python train.py --encoder_mlp_ratio=4 --encoder_widths=[64, 128, 256] --text_encoder_mlp_ratio=2 --optimizer="ademamix" --beta1=0.9 --alpha=2 --steps=9000 --weight_decay=0.4
Rows from block 5 of the audio encoder of a small contrastive audio-text model, named by matrix and row number. Rows with one number belong to one neuron. Each number is 50 + 15 x the weight over its row's rms, rounded and kept within 0 to 99. All counts start at 0. After the name is the row's rms in percent of the matrix's.
After each neuron's rows are labels from the 100 clips, of 14848, where the neuron reaches its highest value: "top examples" is what is common among them. Only what is clearly more common there than usual is listed. The data: synthesized solo parts of chorales (CocoChorales).
# fc1: MLP up (encoder.blocks.5.mlp.fc1.weight, 512x128), inputs 0-63
# fc2: MLP down (encoder.blocks.5.mlp.fc2.weight, 128x512, transposed), outputs 0-63

fc1.175 097:58 50 46 31 48 39 55 53 37 39 58 59 50 45 34 57 26 57 25 40 37 59 43 54 62 36 69 39 36 65 38 30 31 75 51 47 51 33 55 30 58 73 44 33 14 47 41 49 55 63 66 80 34 48 32 38 21 50 48 66 25 20 61 79
fc2.175 070:70 68 70 47 67 35 23 49 58 26 79 53 78 46 51 67 54 42 43 63 62 66 45 54 45 50 48 43 82 47 56 70 65 42 20 58 50 56 72 45 56 79 40 45 43 51 61 43 64 42 50 48 50 70 34 57 42 34 52 45 50 67 20 23
top examples: note F#4; note F#5; note D#4; clarinet

fc1.503 104:49 25 48 78 55 61 60 49 54 42 43 62 31 49 47 31 44 53 39 41 24 52 34 64 37 58 36 31 60 79 39 17 42 73 56 43 54 59 49 52 50 54 21 42 55 56 68 80 28 70 67 53 39 47 38 39 45 57 80 73 38 44 46 57
fc2.503 086:42 55 63 57 69 57 58 40 59 70 47 44 59 62 63 63 69 62 37 28 45 35 45 51 72 42 48 52 91 38 26 40 48 42 39 52 26 29 48 36 43 44 65 66 23 51 45 31 47 51 57 59 61 28 40 62 59 25 23 17 33 42 38 51
top examples: note G5

fc1.13 105:37 16 38 68 25 54 49 47 53 61 31 44 48 47 37 33 44 56 40 45 29 48 32 55 59 59 62 21 71 70 60 40 45 48 69 37 45 44 54 58 46 43 43 56 52 28 23 34 32 56 78 35 64 41 54 41 58 46 74 75 43 36 69 54
fc2.13 095:21 41 26 49 46 70 33 52 54 40 55 28 55 73 49 57 53 37 52 19 54 32 32 53 52 58 55 23 77 52 50 55 47 33 65 64 52 49 77 44 35 63 71 75 48 57 59 38 23 58 52 63 78 40 65 33 53 34 66 22 25 59 43 39
top examples: viola; double bass

fc1.304 119:36 33 50 53 24 44 65 54 62 61 21 54 79 40 53 54 25 51 44 55 43 67 28 49 47 19 49 34 47 64 40 23 32 64 69 67 40 48 62 61 52 36 40 54 55 46 37 36 14 92 47 32 53 30 53 41 53 50 68 76 30 50 75 63
fc2.304 111:25 66 36 68 38 55 45 34 61 40 43 24 67 55 50 55 60 49 30 25 69 45 25 54 61 63 60 20 85 55 59 53 54 64 57 52 65 57 60 68 39 53 53 57 59 51 59 72 33 62 58 62 79 32 53 38 51 43 58 27 18 45 46 40
top examples: trombone; note F#4; note F4; note E4

fc1.375 092:58 27 13 39 46 38 41 56 46 59 15 37 65 61 31 39 51 60 60 37 22 49 80 41 68 52 70 41 68 54 31 54 52 38 66 52 16 71 53 52 50 48 54 61 36 31 42 21 52 46 40 44 38 35 55 55 40 22 35 43 61 58 91 83
fc2.375 063:35 65 39 27 47 38 41 49 54 68 60 47 43 58 63 58 86 66 62 32 58 42 66 37 52 68 49 52 15 19 55 60 43 69 46 68 81 47 53 40 23 51 48 73 53 70 39 49 60 36 41 61 63 49 50 54 33 45 86 42 51 53 50 40
top examples: note E5; note D5

fc1.9 090:35 56 41 56 39 33 71 37 74 55 31 43 88 48 67 18 47 39 50 59 26 45 63 52 52 45 51 62 84 41 40 43 67 65 50 64 47 68 55 44 35 68 14 46 74 50 46 51 42 64 59 47 47 30 57 57 62 29 45 42 27 51 46 68
fc2.9 113:66 42 45 56 55 37 54 41 69 46 58 65 65 48 38 41 47 31 49 74 37 47 44 40 68 52 55 57 75 49 24 53 65 37 48 61 62 52 76 34 20 62 33 69 41 30 62 56 54 26 60 61 50 53 56 47 61 39 38 39 29 73 39 44
top examples: note F#4; note G4; note G#4; horn

fc1.89 107:41 36 19 65 21 23 54 38 67 50 53 42 62 47 47 28 29 63 24 40 33 58 49 48 42 43 83 24 41 80 52 47 53 57 62 30 49 48 47 50 67 41 45 43 49 47 26 33 51 85 51 58 30 47 40 40 52 48 52 61 54 32 56 65
fc2.89 056:48 39 53 48 42 45 35 57 53 24 35 39 52 68 41 25 37 70 38 72 25 47 46 65 38 51 53 59 71 50 34 47 69 57 56 66 21 68 61 49 46 47 63 45 50 53 63 51 49 35 58 71 41 57 72 60 70 36 37 41 43 39 52 79
top examples: note A#3; note G#3; note C4

fc1.411 106:50 19 62 33 40 47 53 50 63 46 51 64 44 52 34 40 21 39 46 43 25 69 59 36 44 31 61 40 34 62 74 54 42 55 61 47 51 36 42 45 79 58 41 17 53 42 60 16 47 79 71 57 50 52 46 41 53 47 60 59 50 34 34 66
fc2.411 070:57 44 12 43 63 44 41 54 58 45 49 42 31 82 50 38 78 28 60 25 36 42 78 56 44 73 69 43 64 51 52 42 46 49 51 63 38 63 38 40 55 44 65 75 59 52 57 48 39 58 48 40 63 42 60 48 35 64 38 23 50 58 58 47
top examples: trombone; note D#4; note F#4

fc1.366 107:47 24 51 61 28 27 64 49 55 39 20 38 60 71 60 34 44 72 34 51 29 74 40 67 51 41 46 62 78 61 54 50 55 56 68 39 22 60 55 48 65 26 48 17 18 53 27 32 42 65 72 50 47 67 57 58 53 40 47 75 45 29 77 77
fc2.366 112:86 51 42 59 55 33 57 25 46 26 50 66 34 31 59 48 70 40 56 77 43 66 35 57 53 41 64 55 48 40 53 56 71 58 27 37 65 64 40 64 59 48 62 75 43 69 45 54 51 40 40 61 50 67 35 88 47 28 58 69 44 43 54 38
top examples: note C4; note G3; note A#3; tuba

fc1.268 101:45 38 69 51 46 18 70 33 57 26 48 58 99 48 49 54 53 44 08 60 49 51 43 55 46 30 71 46 39 50 60 51 52 51 50 44 38 62 42 34 69 47 41 38 40 34 52 49 46 65 76 50 40 44 46 54 36 54 34 42 42 42 58 73
fc2.268 088:57 47 47 54 55 51 39 47 46 32 55 58 44 54 71 58 61 69 53 54 64 34 36 27 44 28 52 55 32 63 64 58 54 43 40 32 55 61 28 76 65 42 60 48 55 41 72 43 29 34 37 59 49 52 86 79 65 66 31 27 44 44 52 41
top examples: tuba; note D#5; note D4; instrument: trumpet

fc1.87 094:41 49 51 25 45 59 56 54 62 80 34 58 59 76 40 71 43 43 68 36 28 70 63 60 35 25 48 69 42 61 53 33 60 77 24 71 41 43 45 24 67 74 26 39 44 63 40 36 29 76 50 67 53 59 40 43 41 51 81 79 25 43 54 62
fc2.87 109:58 61 39 24 71 38 66 53 57 56 58 46 51 49 65 48 88 41 22 38 44 35 70 63 58 51 58 41 52 27 27 51 59 32 52 43 41 56 53 38 29 50 74 88 36 41 40 61 73 34 46 57 52 41 51 59 33 35 29 31 67 55 59 63
top examples: note E5; trumpet

fc1.360 107:29 42 44 55 39 34 81 46 57 55 23 42 72 34 67 42 31 55 33 44 50 56 35 50 64 38 54 32 61 74 52 29 36 70 79 53 50 37 41 54 48 32 22 58 65 45 20 41 46 95 58 41 46 49 42 31 44 57 75 70 44 32 63 67
fc2.360 107:21 38 33 65 52 67 57 57 41 49 33 28 36 55 55 61 57 54 49 45 73 50 16 66 49 62 45 19 77 55 60 53 57 31 73 42 56 54 58 76 41 43 65 56 56 42 59 57 30 56 55 37 81 37 73 39 55 35 66 42 22 41 59 52
top examples: trombone; note C#4; note F#4

fc1.381 092:47 49 48 50 49 40 72 54 70 42 47 47 58 49 56 31 38 44 47 52 23 68 63 37 70 31 59 59 46 49 58 67 77 68 64 29 46 70 36 36 58 37 35 23 36 28 44 30 40 50 55 69 12 57 49 71 44 47 50 43 51 31 66 80
fc2.381 085:40 36 34 53 60 51 65 30 50 42 53 72 67 47 49 63 65 48 19 57 23 42 43 61 63 13 43 68 62 52 26 40 55 77 09 61 47 53 79 57 49 41 45 78 51 40 59 55 34 28 55 45 24 48 55 53 59 29 56 55 59 43 53 75
top examples: note G4; note F4; note E5

fc1.334 094:53 61 49 40 49 40 55 43 25 63 38 72 31 47 44 56 39 29 30 28 33 45 39 57 50 54 72 32 51 76 55 23 49 53 46 47 37 42 49 29 47 53 45 58 62 41 22 49 51 64 60 50 28 37 17 33 28 57 65 49 46 57 58 67
fc2.334 119:55 65 50 52 64 62 62 33 34 50 39 51 53 58 65 75 41 58 51 43 38 67 46 68 46 50 60 45 74 74 34 17 48 52 39 61 36 46 55 29 69 59 49 72 47 51 56 47 41 57 33 24 51 46 54 59 37 38 46 42 23 62 49 55
top examples: note F#4; note G#4; note F4; note A#4

fc1.115 070:27 44 58 54 61 47 75 12 68 51 55 67 44 61 70 36 59 63 53 47 57 40 50 55 53 58 64 58 67 47 34 37 30 65 49 60 50 37 43 53 35 66 35 51 37 47 57 47 56 48 53 62 51 73 55 55 60 22 27 41 43 51 38 77
fc2.115 113:56 57 62 52 37 41 30 99 40 40 49 51 63 41 24 76 42 51 38 62 43 54 50 57 27 30 42 42 07 61 53 49 39 45 52 56 17 67 52 55 74 29 54 40 38 59 33 51 42 57 61 45 28 30 41 36 32 74 69 66 66 42 74 48
top examples: note B4; note C5; note A#4; note A4

fc1.408 088:75 37 39 69 35 34 69 49 56 56 44 55 53 37 60 35 13 28 60 33 11 56 68 65 30 53 69 33 21 62 50 25 36 67 61 45 58 46 43 29 80 33 33 55 60 47 52 55 19 68 45 38 35 29 53 58 42 73 55 63 58 39 62 48
fc2.408 084:51 39 47 63 49 51 58 61 54 42 48 46 46 30 49 31 58 75 56 65 38 65 47 60 44 62 36 62 58 43 69 64 30 49 29 63 67 77 54 52 51 47 45 64 55 31 41 47 54 14 54 50 38 78 45 53 53 21 52 65 73 33 60 28
top examples: note F#4

fc1.55 104:34 70 50 57 53 43 83 33 45 37 18 46 62 44 63 60 50 57 62 58 44 71 49 79 50 44 48 62 70 60 63 31 40 47 84 33 10 49 36 45 53 42 47 46 56 73 00 22 57 64 64 37 42 51 46 42 41 69 45 65 53 46 69 76
fc2.55 108:35 48 47 23 39 66 50 54 43 48 50 56 46 48 35 40 35 48 54 43 52 59 56 27 68 47 26 74 25 26 40 70 28 69 61 87 29 51 39 39 34 43 66 38 50 49 31 40 47 61 44 56 47 37 57 47 42 81 24 39 46 43 45 65
top examples: clarinet; trumpet

fc1.15 089:26 46 37 28 48 61 69 68 45 51 33 54 59 41 46 66 30 74 56 61 52 68 30 50 58 33 51 53 63 70 38 41 44 79 68 61 49 54 43 50 56 71 39 29 43 64 30 34 44 75 46 50 55 33 45 43 51 32 50 67 32 10 74 79
fc2.15 078:76 65 53 51 55 32 33 54 51 43 68 47 50 37 38 48 76 27 36 53 37 27 49 38 36 64 58 53 70 31 59 48 59 51 26 47 84 45 48 38 44 70 38 80 54 56 55 67 59 38 53 79 73 69 28 67 58 23 58 40 55 57 35 14
top examples: note G5; violin; note A#5; note A5

fc1.479 089:40 30 54 56 37 60 70 27 50 23 53 71 99 52 47 34 44 68 56 41 33 68 55 43 54 37 70 55 33 59 69 64 53 46 68 46 58 61 42 55 54 67 46 31 55 22 51 32 54 58 61 22 65 35 62 53 53 76 19 58 78 24 48 56
fc2.479 093:40 47 56 64 79 52 49 64 61 39 33 75 74 34 69 40 56 45 61 55 42 56 52 42 45 11 54 67 60 58 47 44 52 47 49 66 44 49 41 77 40 46 24 48 70 51 80 48 43 41 58 40 48 42 71 42 71 77 28 38 42 51 47 42
top examples: note D4

fc1.315 100:54 54 41 54 39 38 66 41 46 37 52 55 68 63 44 40 47 37 44 22 18 55 64 65 50 25 76 55 57 80 72 37 52 46 79 42 47 42 39 35 79 48 48 39 41 51 12 54 33 67 68 51 27 41 41 41 24 60 45 73 36 30 79 68
fc2.315 080:54 45 46 36 55 40 65 45 40 26 70 53 25 41 46 61 67 70 51 68 61 57 48 60 44 53 45 47 55 42 53 68 37 78 30 38 41 65 35 50 55 67 56 55 38 65 55 56 42 41 46 69 55 61 19 72 44 32 56 34 32 29 42 59
top examples: note F#4; note A#3

fc1.323 090:48 54 47 62 44 42 54 25 65 43 54 55 35 54 45 67 21 39 23 48 56 53 44 53 30 37 49 32 46 67 26 42 58 57 41 39 29 60 65 31 65 47 45 50 46 28 58 53 34 78 52 54 32 42 69 43 39 63 67 52 20 69 70 83
fc2.323 092:54 42 46 63 90 54 61 58 41 70 35 59 38 39 62 54 56 31 58 46 41 53 44 45 49 45 56 60 49 76 20 44 43 83 11 78 45 47 62 59 41 47 52 70 57 37 55 50 69 29 55 16 57 21 30 33 60 60 42 58 68 46 44 49
top examples: note D4; note D#4; note C4; note B4

fc1.220 093:51 45 72 36 47 54 59 54 34 36 21 68 57 53 37 58 55 52 53 58 17 71 48 47 52 43 40 28 28 56 67 42 35 38 54 54 06 44 36 49 65 46 50 48 38 63 27 24 66 53 48 41 53 53 24 50 41 52 40 55 31 38 59 62
fc2.220 067:52 72 44 61 49 45 29 28 43 50 39 30 38 26 64 30 62 64 54 33 72 29 39 22 60 71 32 51 80 28 46 70 46 58 62 30 60 48 39 75 36 55 58 50 56 46 49 64 40 47 49 73 63 36 71 68 61 46 65 25 46 64 41 09
top examples: note D4

fc1.74 114:48 49 63 37 37 19 54 52 47 52 39 58 78 49 30 45 54 33 22 40 08 41 71 51 34 37 72 47 46 51 48 40 51 46 55 54 29 52 48 26 49 50 38 54 49 37 23 30 55 59 61 44 40 41 24 45 32 51 48 56 39 56 58 66
fc2.74 096:56 68 40 21 53 59 70 65 42 72 41 52 51 49 49 38 67 30 47 43 28 29 47 59 78 49 43 67 85 31 34 40 57 64 46 48 52 44 59 33 30 62 77 73 24 55 28 51 64 40 60 57 63 41 44 63 42 15 28 47 41 32 55 60
top examples: note E5; flute; clarinet; note F#5

fc1.371 084:39 54 55 30 48 40 59 51 61 26 54 68 57 54 39 55 44 50 33 50 21 64 51 55 44 26 55 47 29 50 38 35 39 68 47 66 30 42 51 34 47 71 48 49 33 59 32 31 52 79 67 54 26 47 36 54 30 36 61 63 30 31 46 78
fc2.371 091:41 47 25 41 52 43 64 39 42 29 60 42 55 41 60 52 52 46 37 46 72 64 52 41 60 51 46 57 54 52 65 57 79 43 51 56 82 68 62 50 21 50 62 67 63 54 65 55 46 44 42 39 49 27 42 38 46 42 37 36 53 44 51 54
top examples: note D4; note A#3

fc1.117 113:32 39 43 77 45 33 39 29 80 35 35 45 77 66 61 33 53 58 42 46 51 42 55 43 47 31 33 43 69 61 34 47 68 57 51 49 30 54 53 62 41 58 41 29 63 55 55 36 43 62 76 37 60 51 62 47 67 42 72 56 25 33 51 59
fc2.117 107:69 54 66 46 61 77 51 39 44 43 60 74 49 76 49 30 36 27 61 69 38 42 44 58 49 44 55 60 66 61 63 48 70 35 24 70 45 43 43 45 61 64 61 51 58 48 72 43 65 25 30 36 41 66 60 71 58 41 38 36 06 62 25 44
top examples: note G4; note F#4; trombone; note G3

fc1.442 105:60 37 22 38 19 44 47 73 43 52 42 36 38 61 29 32 37 40 64 28 14 40 63 37 59 60 53 37 60 61 38 56 38 40 73 35 30 51 55 38 67 42 61 48 47 43 10 22 33 59 58 59 57 47 30 55 18 34 69 49 38 37 71 83
fc2.442 083:41 36 50 35 50 63 50 56 29 57 65 54 56 51 50 51 50 48 55 67 35 12 61 49 51 50 22 63 54 28 43 75 57 68 54 36 71 56 29 55 44 55 40 54 74 31 49 67 42 07 37 41 67 53 83 43 60 50 47 52 57 53 54 37
top examples: note E5

fc1.292 101:64 60 58 46 51 43 53 21 55 63 43 66 60 33 56 41 41 51 67 34 38 53 42 57 55 51 51 36 38 44 59 45 47 74 56 44 40 31 59 36 48 55 24 37 40 60 40 29 52 66 66 65 38 56 20 45 50 53 70 61 47 31 57 72
fc2.292 088:47 38 31 53 48 73 54 44 51 67 31 44 64 66 49 61 41 60 31 13 35 41 61 74 56 63 38 42 91 66 49 28 38 26 58 48 14 41 66 38 55 28 62 66 53 34 45 42 31 38 51 27 48 27 62 29 50 23 52 38 48 66 56 75
top examples: note B4; note C#5; note A4

fc1.105 106:58 18 33 74 43 13 49 34 75 45 25 50 52 66 61 20 48 44 29 52 29 64 50 47 63 32 49 55 69 56 44 54 72 48 50 32 20 58 66 50 50 14 47 23 38 57 43 28 54 67 69 55 44 70 73 62 64 38 62 58 37 34 59 78
fc2.105 107:80 50 35 63 45 53 56 25 43 26 59 67 18 49 53 54 55 36 52 75 45 60 43 75 57 44 55 66 71 45 56 51 69 52 32 39 61 60 52 53 57 40 59 70 37 79 48 54 52 36 43 50 40 78 38 74 41 34 55 82 51 42 56 47
top examples: note C4; note A#3; note D4; bassoon

fc1.470 087:41 36 39 47 54 55 74 33 75 29 39 58 40 59 50 27 54 44 18 42 20 40 61 73 58 54 54 36 56 47 39 44 34 52 51 46 11 47 39 38 35 57 50 74 27 39 35 27 29 67 64 69 48 47 40 70 47 25 46 39 28 57 40 78
fc2.470 109:68 43 49 50 23 23 28 75 27 36 56 42 60 30 33 55 29 51 39 69 61 59 43 37 29 49 60 61 38 54 79 70 74 40 52 42 67 70 62 65 60 27 73 47 60 69 39 54 62 46 43 48 38 39 47 37 42 49 58 73 86 46 63 41
top examples: note C4; note A#3

fc1.189 090:30 57 44 52 56 50 61 37 60 29 50 69 40 57 34 24 55 49 68 30 34 77 61 45 49 29 74 37 49 71 58 37 42 49 57 67 31 39 45 48 44 72 30 45 37 54 19 41 54 61 83 65 56 65 33 46 52 29 43 56 34 12 51 70
fc2.189 076:41 51 32 38 58 43 65 25 41 37 82 51 39 65 56 60 65 68 19 52 51 56 71 74 48 45 41 28 78 70 36 38 59 45 31 43 73 68 44 50 38 64 49 64 64 41 69 72 63 56 42 26 45 51 59 32 39 50 37 44 29 51 62 45
top examples: note C4; note A#3; note D4; note B3

fc1.145 084:49 46 38 33 56 38 52 44 70 54 43 66 59 49 53 42 45 66 51 58 16 39 64 49 45 37 78 57 35 56 38 52 44 76 44 46 51 55 50 20 66 53 07 52 33 53 52 28 52 75 51 83 44 46 49 57 49 33 64 51 46 26 51 75
fc2.145 073:41 56 37 21 42 34 42 62 50 63 43 34 69 42 44 53 45 56 74 60 66 30 48 46 67 69 62 60 34 19 28 51 45 48 49 61 66 55 51 59 40 62 61 70 58 35 32 34 43 19 40 73 61 11 50 48 57 34 51 31 60 39 62 36
top examples: note E5; note D5

fc1.50 082:28 51 53 40 38 18 77 50 72 54 43 45 69 51 63 17 38 43 40 50 21 67 62 61 36 52 44 57 61 58 25 31 59 57 53 55 48 75 40 52 39 66 39 51 70 48 48 37 49 87 37 49 44 38 51 58 64 30 54 52 37 40 48 65
fc2.50 093:60 55 37 61 52 35 56 43 51 46 48 45 71 46 44 47 69 39 48 82 53 34 44 42 69 41 75 57 55 45 37 52 66 36 57 61 51 53 70 49 12 46 41 65 32 51 51 51 72 14 63 55 59 56 61 43 52 63 27 54 45 63 52 54
top examples: note F#4; note G4; clarinet; note G#4

fc1.296 116:34 44 55 80 51 33 53 27 50 59 60 35 55 37 56 55 57 63 34 28 53 68 46 38 63 43 85 39 67 57 64 57 46 52 60 29 44 36 69 18 55 27 33 28 16 45 30 51 61 48 93 37 47 72 30 25 31 56 62 44 60 47 56 64
fc2.296 122:52 69 52 56 44 28 10 45 55 63 53 19 59 84 52 51 61 40 28 29 81 20 41 58 63 49 55 42 51 57 63 57 55 42 43 59 58 39 66 38 45 68 68 49 64 64 55 46 49 47 58 51 77 30 56 34 31 66 60 47 21 68 32 36
top examples: trombone; note F4; note D#4

fc1.488 116:39 62 43 56 38 32 63 49 51 34 21 46 59 38 51 55 34 50 47 51 42 67 36 55 56 20 50 64 66 67 44 46 51 70 80 35 17 55 56 51 57 37 47 38 50 58 10 30 43 74 74 46 27 36 64 44 37 65 57 77 36 27 81 70
fc2.488 076:66 47 36 23 38 63 44 52 37 53 54 44 41 58 27 59 36 57 89 49 55 64 48 53 57 63 54 52 51 39 53 60 27 77 58 60 15 54 54 40 55 48 73 32 36 54 27 40 55 52 44 77 47 46 32 25 42 41 55 56 40 40 66 78
top examples: clarinet; note C5; note D5; trumpet

fc1.326 093:52 44 46 21 26 31 69 59 51 53 40 36 77 58 45 55 46 58 47 55 18 38 65 54 54 66 39 57 47 43 28 53 32 61 52 51 31 49 54 42 50 40 52 52 51 26 22 16 51 60 36 42 40 39 47 65 33 59 27 59 64 38 78 85
fc2.326 123:47 69 55 22 43 42 54 82 42 50 38 44 79 33 45 56 57 51 32 63 48 31 39 50 54 54 52 73 55 30 35 57 29 58 85 57 58 52 63 32 24 74 46 71 41 61 33 60 50 36 49 63 49 58 45 48 34 37 42 62 65 39 44 49
top examples: note E5; note F#5; flute; note D5

fc1.329 103:31 60 38 50 26 30 79 57 70 51 34 32 85 59 53 23 49 48 49 57 32 64 65 62 58 49 41 49 71 53 38 42 64 64 44 60 44 76 53 46 34 67 20 39 60 24 40 50 50 68 53 53 63 42 62 56 59 15 42 48 25 47 39 64
fc2.329 150:55 45 39 52 57 44 44 48 53 56 53 53 73 65 46 48 58 44 55 81 52 22 50 48 54 58 67 44 62 45 33 47 70 15 47 44 67 53 62 43 31 68 41 86 55 39 60 62 59 14 38 43 55 61 61 56 53 22 44 36 49 79 46 35
top examples: tuba; note B3; note A#3; note C#4

fc1.161 105:34 59 45 56 67 27 61 56 47 39 62 38 58 42 36 64 57 71 35 48 54 61 45 57 55 45 98 40 66 47 46 50 35 53 72 46 53 43 70 05 26 51 14 39 31 51 45 65 48 49 99 49 66 49 22 14 27 58 69 47 62 37 70 60
fc2.161 143:77 59 65 55 36 27 34 54 38 79 52 25 41 55 47 40 56 43 53 45 54 51 54 48 67 87 44 34 49 45 78 54 53 49 30 45 67 47 45 32 47 52 55 21 55 53 49 46 56 55 69 46 93 43 33 43 37 77 49 52 37 60 36 24
top examples: trombone; note F4; note D#4; note G4

fc1.191 098:40 32 59 42 48 32 58 37 82 29 20 56 70 65 54 45 50 56 59 66 37 59 45 45 61 48 43 33 41 53 33 57 37 35 66 60 16 52 33 42 62 60 39 48 30 48 36 18 38 72 50 59 43 58 26 70 52 33 50 45 52 50 56 73
fc2.191 097:68 42 15 36 36 45 33 41 21 53 57 45 00 42 46 36 50 49 49 74 73 58 45 26 52 78 72 55 60 46 47 67 80 34 42 38 65 59 61 67 43 52 86 61 53 61 41 51 59 54 17 66 59 39 47 66 65 38 56 56 67 50 51 26
top examples: note C4; note C5; note G3; note A#3

fc1.157 096:49 34 75 41 21 31 44 42 26 48 60 50 60 49 43 60 42 22 26 32 37 54 41 46 55 62 51 24 47 54 76 68 39 40 55 59 25 49 63 40 70 32 73 24 50 49 45 27 66 57 92 39 51 48 28 30 38 69 75 63 45 33 55 82
fc2.157 099:51 34 24 55 33 46 41 39 45 72 54 28 57 64 47 47 52 52 48 26 63 48 50 38 56 68 66 52 60 39 61 66 48 73 56 65 69 52 48 42 38 37 55 56 65 66 34 56 34 46 50 67 73 26 42 28 42 66 70 59 49 52 56 23
top examples: trombone; note D#4; note F4

fc1.120 095:27 18 65 73 31 49 48 39 80 36 41 52 81 61 51 38 28 69 53 64 35 58 33 52 50 54 51 12 58 90 28 46 44 46 61 65 42 39 70 56 47 57 35 58 47 14 49 34 59 64 69 22 61 62 44 36 65 72 48 65 34 35 51 53
fc2.120 071:53 57 31 64 48 72 37 64 57 56 41 40 49 57 41 32 31 29 86 05 45 42 65 51 43 69 44 57 64 36 50 33 58 37 57 63 42 52 34 63 45 49 68 64 70 62 50 59 33 56 27 56 62 41 88 44 61 59 24 14 35 66 34 32
top examples: note C4

fc1.483 099:71 46 14 54 55 24 52 52 73 40 43 40 54 39 42 27 34 31 58 37 32 62 71 40 43 71 79 15 36 47 70 34 26 42 59 56 58 51 40 22 62 61 38 63 52 61 37 45 32 81 50 80 49 26 14 52 35 52 61 37 64 66 41 48
fc2.483 142:52 51 66 56 65 72 64 49 37 44 51 56 37 56 31 63 49 35 45 63 41 63 45 71 67 53 24 66 77 42 43 70 52 13 45 56 28 50 51 48 49 46 50 56 56 37 49 50 58 41 46 37 68 46 61 27 51 51 38 20 46 99 61 54
top examples: note A#3; cello; note D#3; note G#3

fc1.4 076:43 46 63 39 53 34 67 42 53 23 55 68 63 52 27 71 54 47 30 65 35 50 48 54 44 41 75 21 22 60 30 36 35 64 60 64 18 55 39 31 41 63 48 70 38 47 42 35 75 61 45 39 52 41 47 46 09 49 35 58 35 47 68 87
fc2.4 094:66 79 48 25 58 39 57 59 25 47 44 42 62 25 55 61 46 46 42 60 65 70 48 48 55 37 51 59 68 53 47 41 54 43 54 57 68 55 49 49 31 70 45 54 79 66 44 58 72 69 45 36 51 29 42 40 35 54 52 55 56 58 48 35
top examples: note A#3; note C#5; note D4

fc1.443 095:74 26 43 38 18 63 50 49 44 60 28 71 35 78 33 19 34 52 61 33 06 66 60 48 52 58 37 37 40 72 60 33 45 37 36 76 36 57 46 55 76 52 67 29 46 32 57 42 61 60 39 58 47 64 26 56 40 40 53 68 52 35 43 53
fc2.443 092:51 48 50 51 49 33 41 67 59 58 31 37 40 44 74 31 72 36 51 50 50 46 51 31 53 44 50 42 63 64 43 38 40 56 54 65 67 36 41 73 30 89 40 53 53 70 37 65 43 61 77 36 93 39 64 64 59 51 57 56 45 44 32 13
top examples: trombone; note D#4

fc1.340 110:41 33 49 58 46 35 68 28 65 43 43 48 64 39 59 28 36 49 45 45 26 68 66 47 48 49 63 42 28 70 44 62 59 67 66 37 51 68 49 44 47 44 37 39 38 23 51 52 48 56 55 42 28 34 49 47 51 64 51 58 66 34 56 70
fc2.340 091:43 32 27 87 53 24 59 43 85 40 55 58 49 45 72 33 58 36 30 30 30 47 52 56 45 26 81 40 49 66 43 26 54 46 52 43 50 48 66 55 41 25 44 65 42 59 73 35 46 70 78 59 33 55 62 38 63 65 38 21 53 54 45 75
top examples: note E5; note G5

fc1.139 107:39 46 57 63 40 43 49 31 61 37 33 54 62 37 49 26 29 60 58 55 24 65 55 43 55 48 74 37 25 73 50 59 71 40 81 51 53 61 59 50 46 45 46 45 32 28 46 28 62 54 52 29 31 31 45 47 50 69 48 63 62 34 44 61
fc2.139 121:40 38 44 88 68 30 35 46 76 23 62 65 55 39 58 38 47 45 37 57 63 54 41 33 38 28 79 46 55 65 51 44 66 45 57 35 61 48 70 67 32 41 33 59 68 53 86 57 49 48 58 47 30 68 68 37 73 69 36 43 61 63 24 51
top examples: note C4; note E4; note D4

fc1.53 105:57 54 59 71 57 48 53 38 38 67 45 71 75 32 52 53 16 29 48 27 39 64 43 40 38 30 59 41 39 76 56 15 55 71 48 51 53 25 61 38 74 48 23 31 41 50 70 60 57 61 75 37 46 50 41 21 58 69 59 70 44 46 46 61
fc2.53 078:63 44 38 45 41 55 40 71 58 49 50 36 31 57 56 52 37 56 78 71 44 55 76 68 50 56 31 71 65 25 30 64 63 61 66 36 50 58 36 79 48 53 52 39 50 55 44 28 42 37 51 48 63 72 66 65 48 34 49 72 60 36 54 36
top examples: tuba; note D3; note A3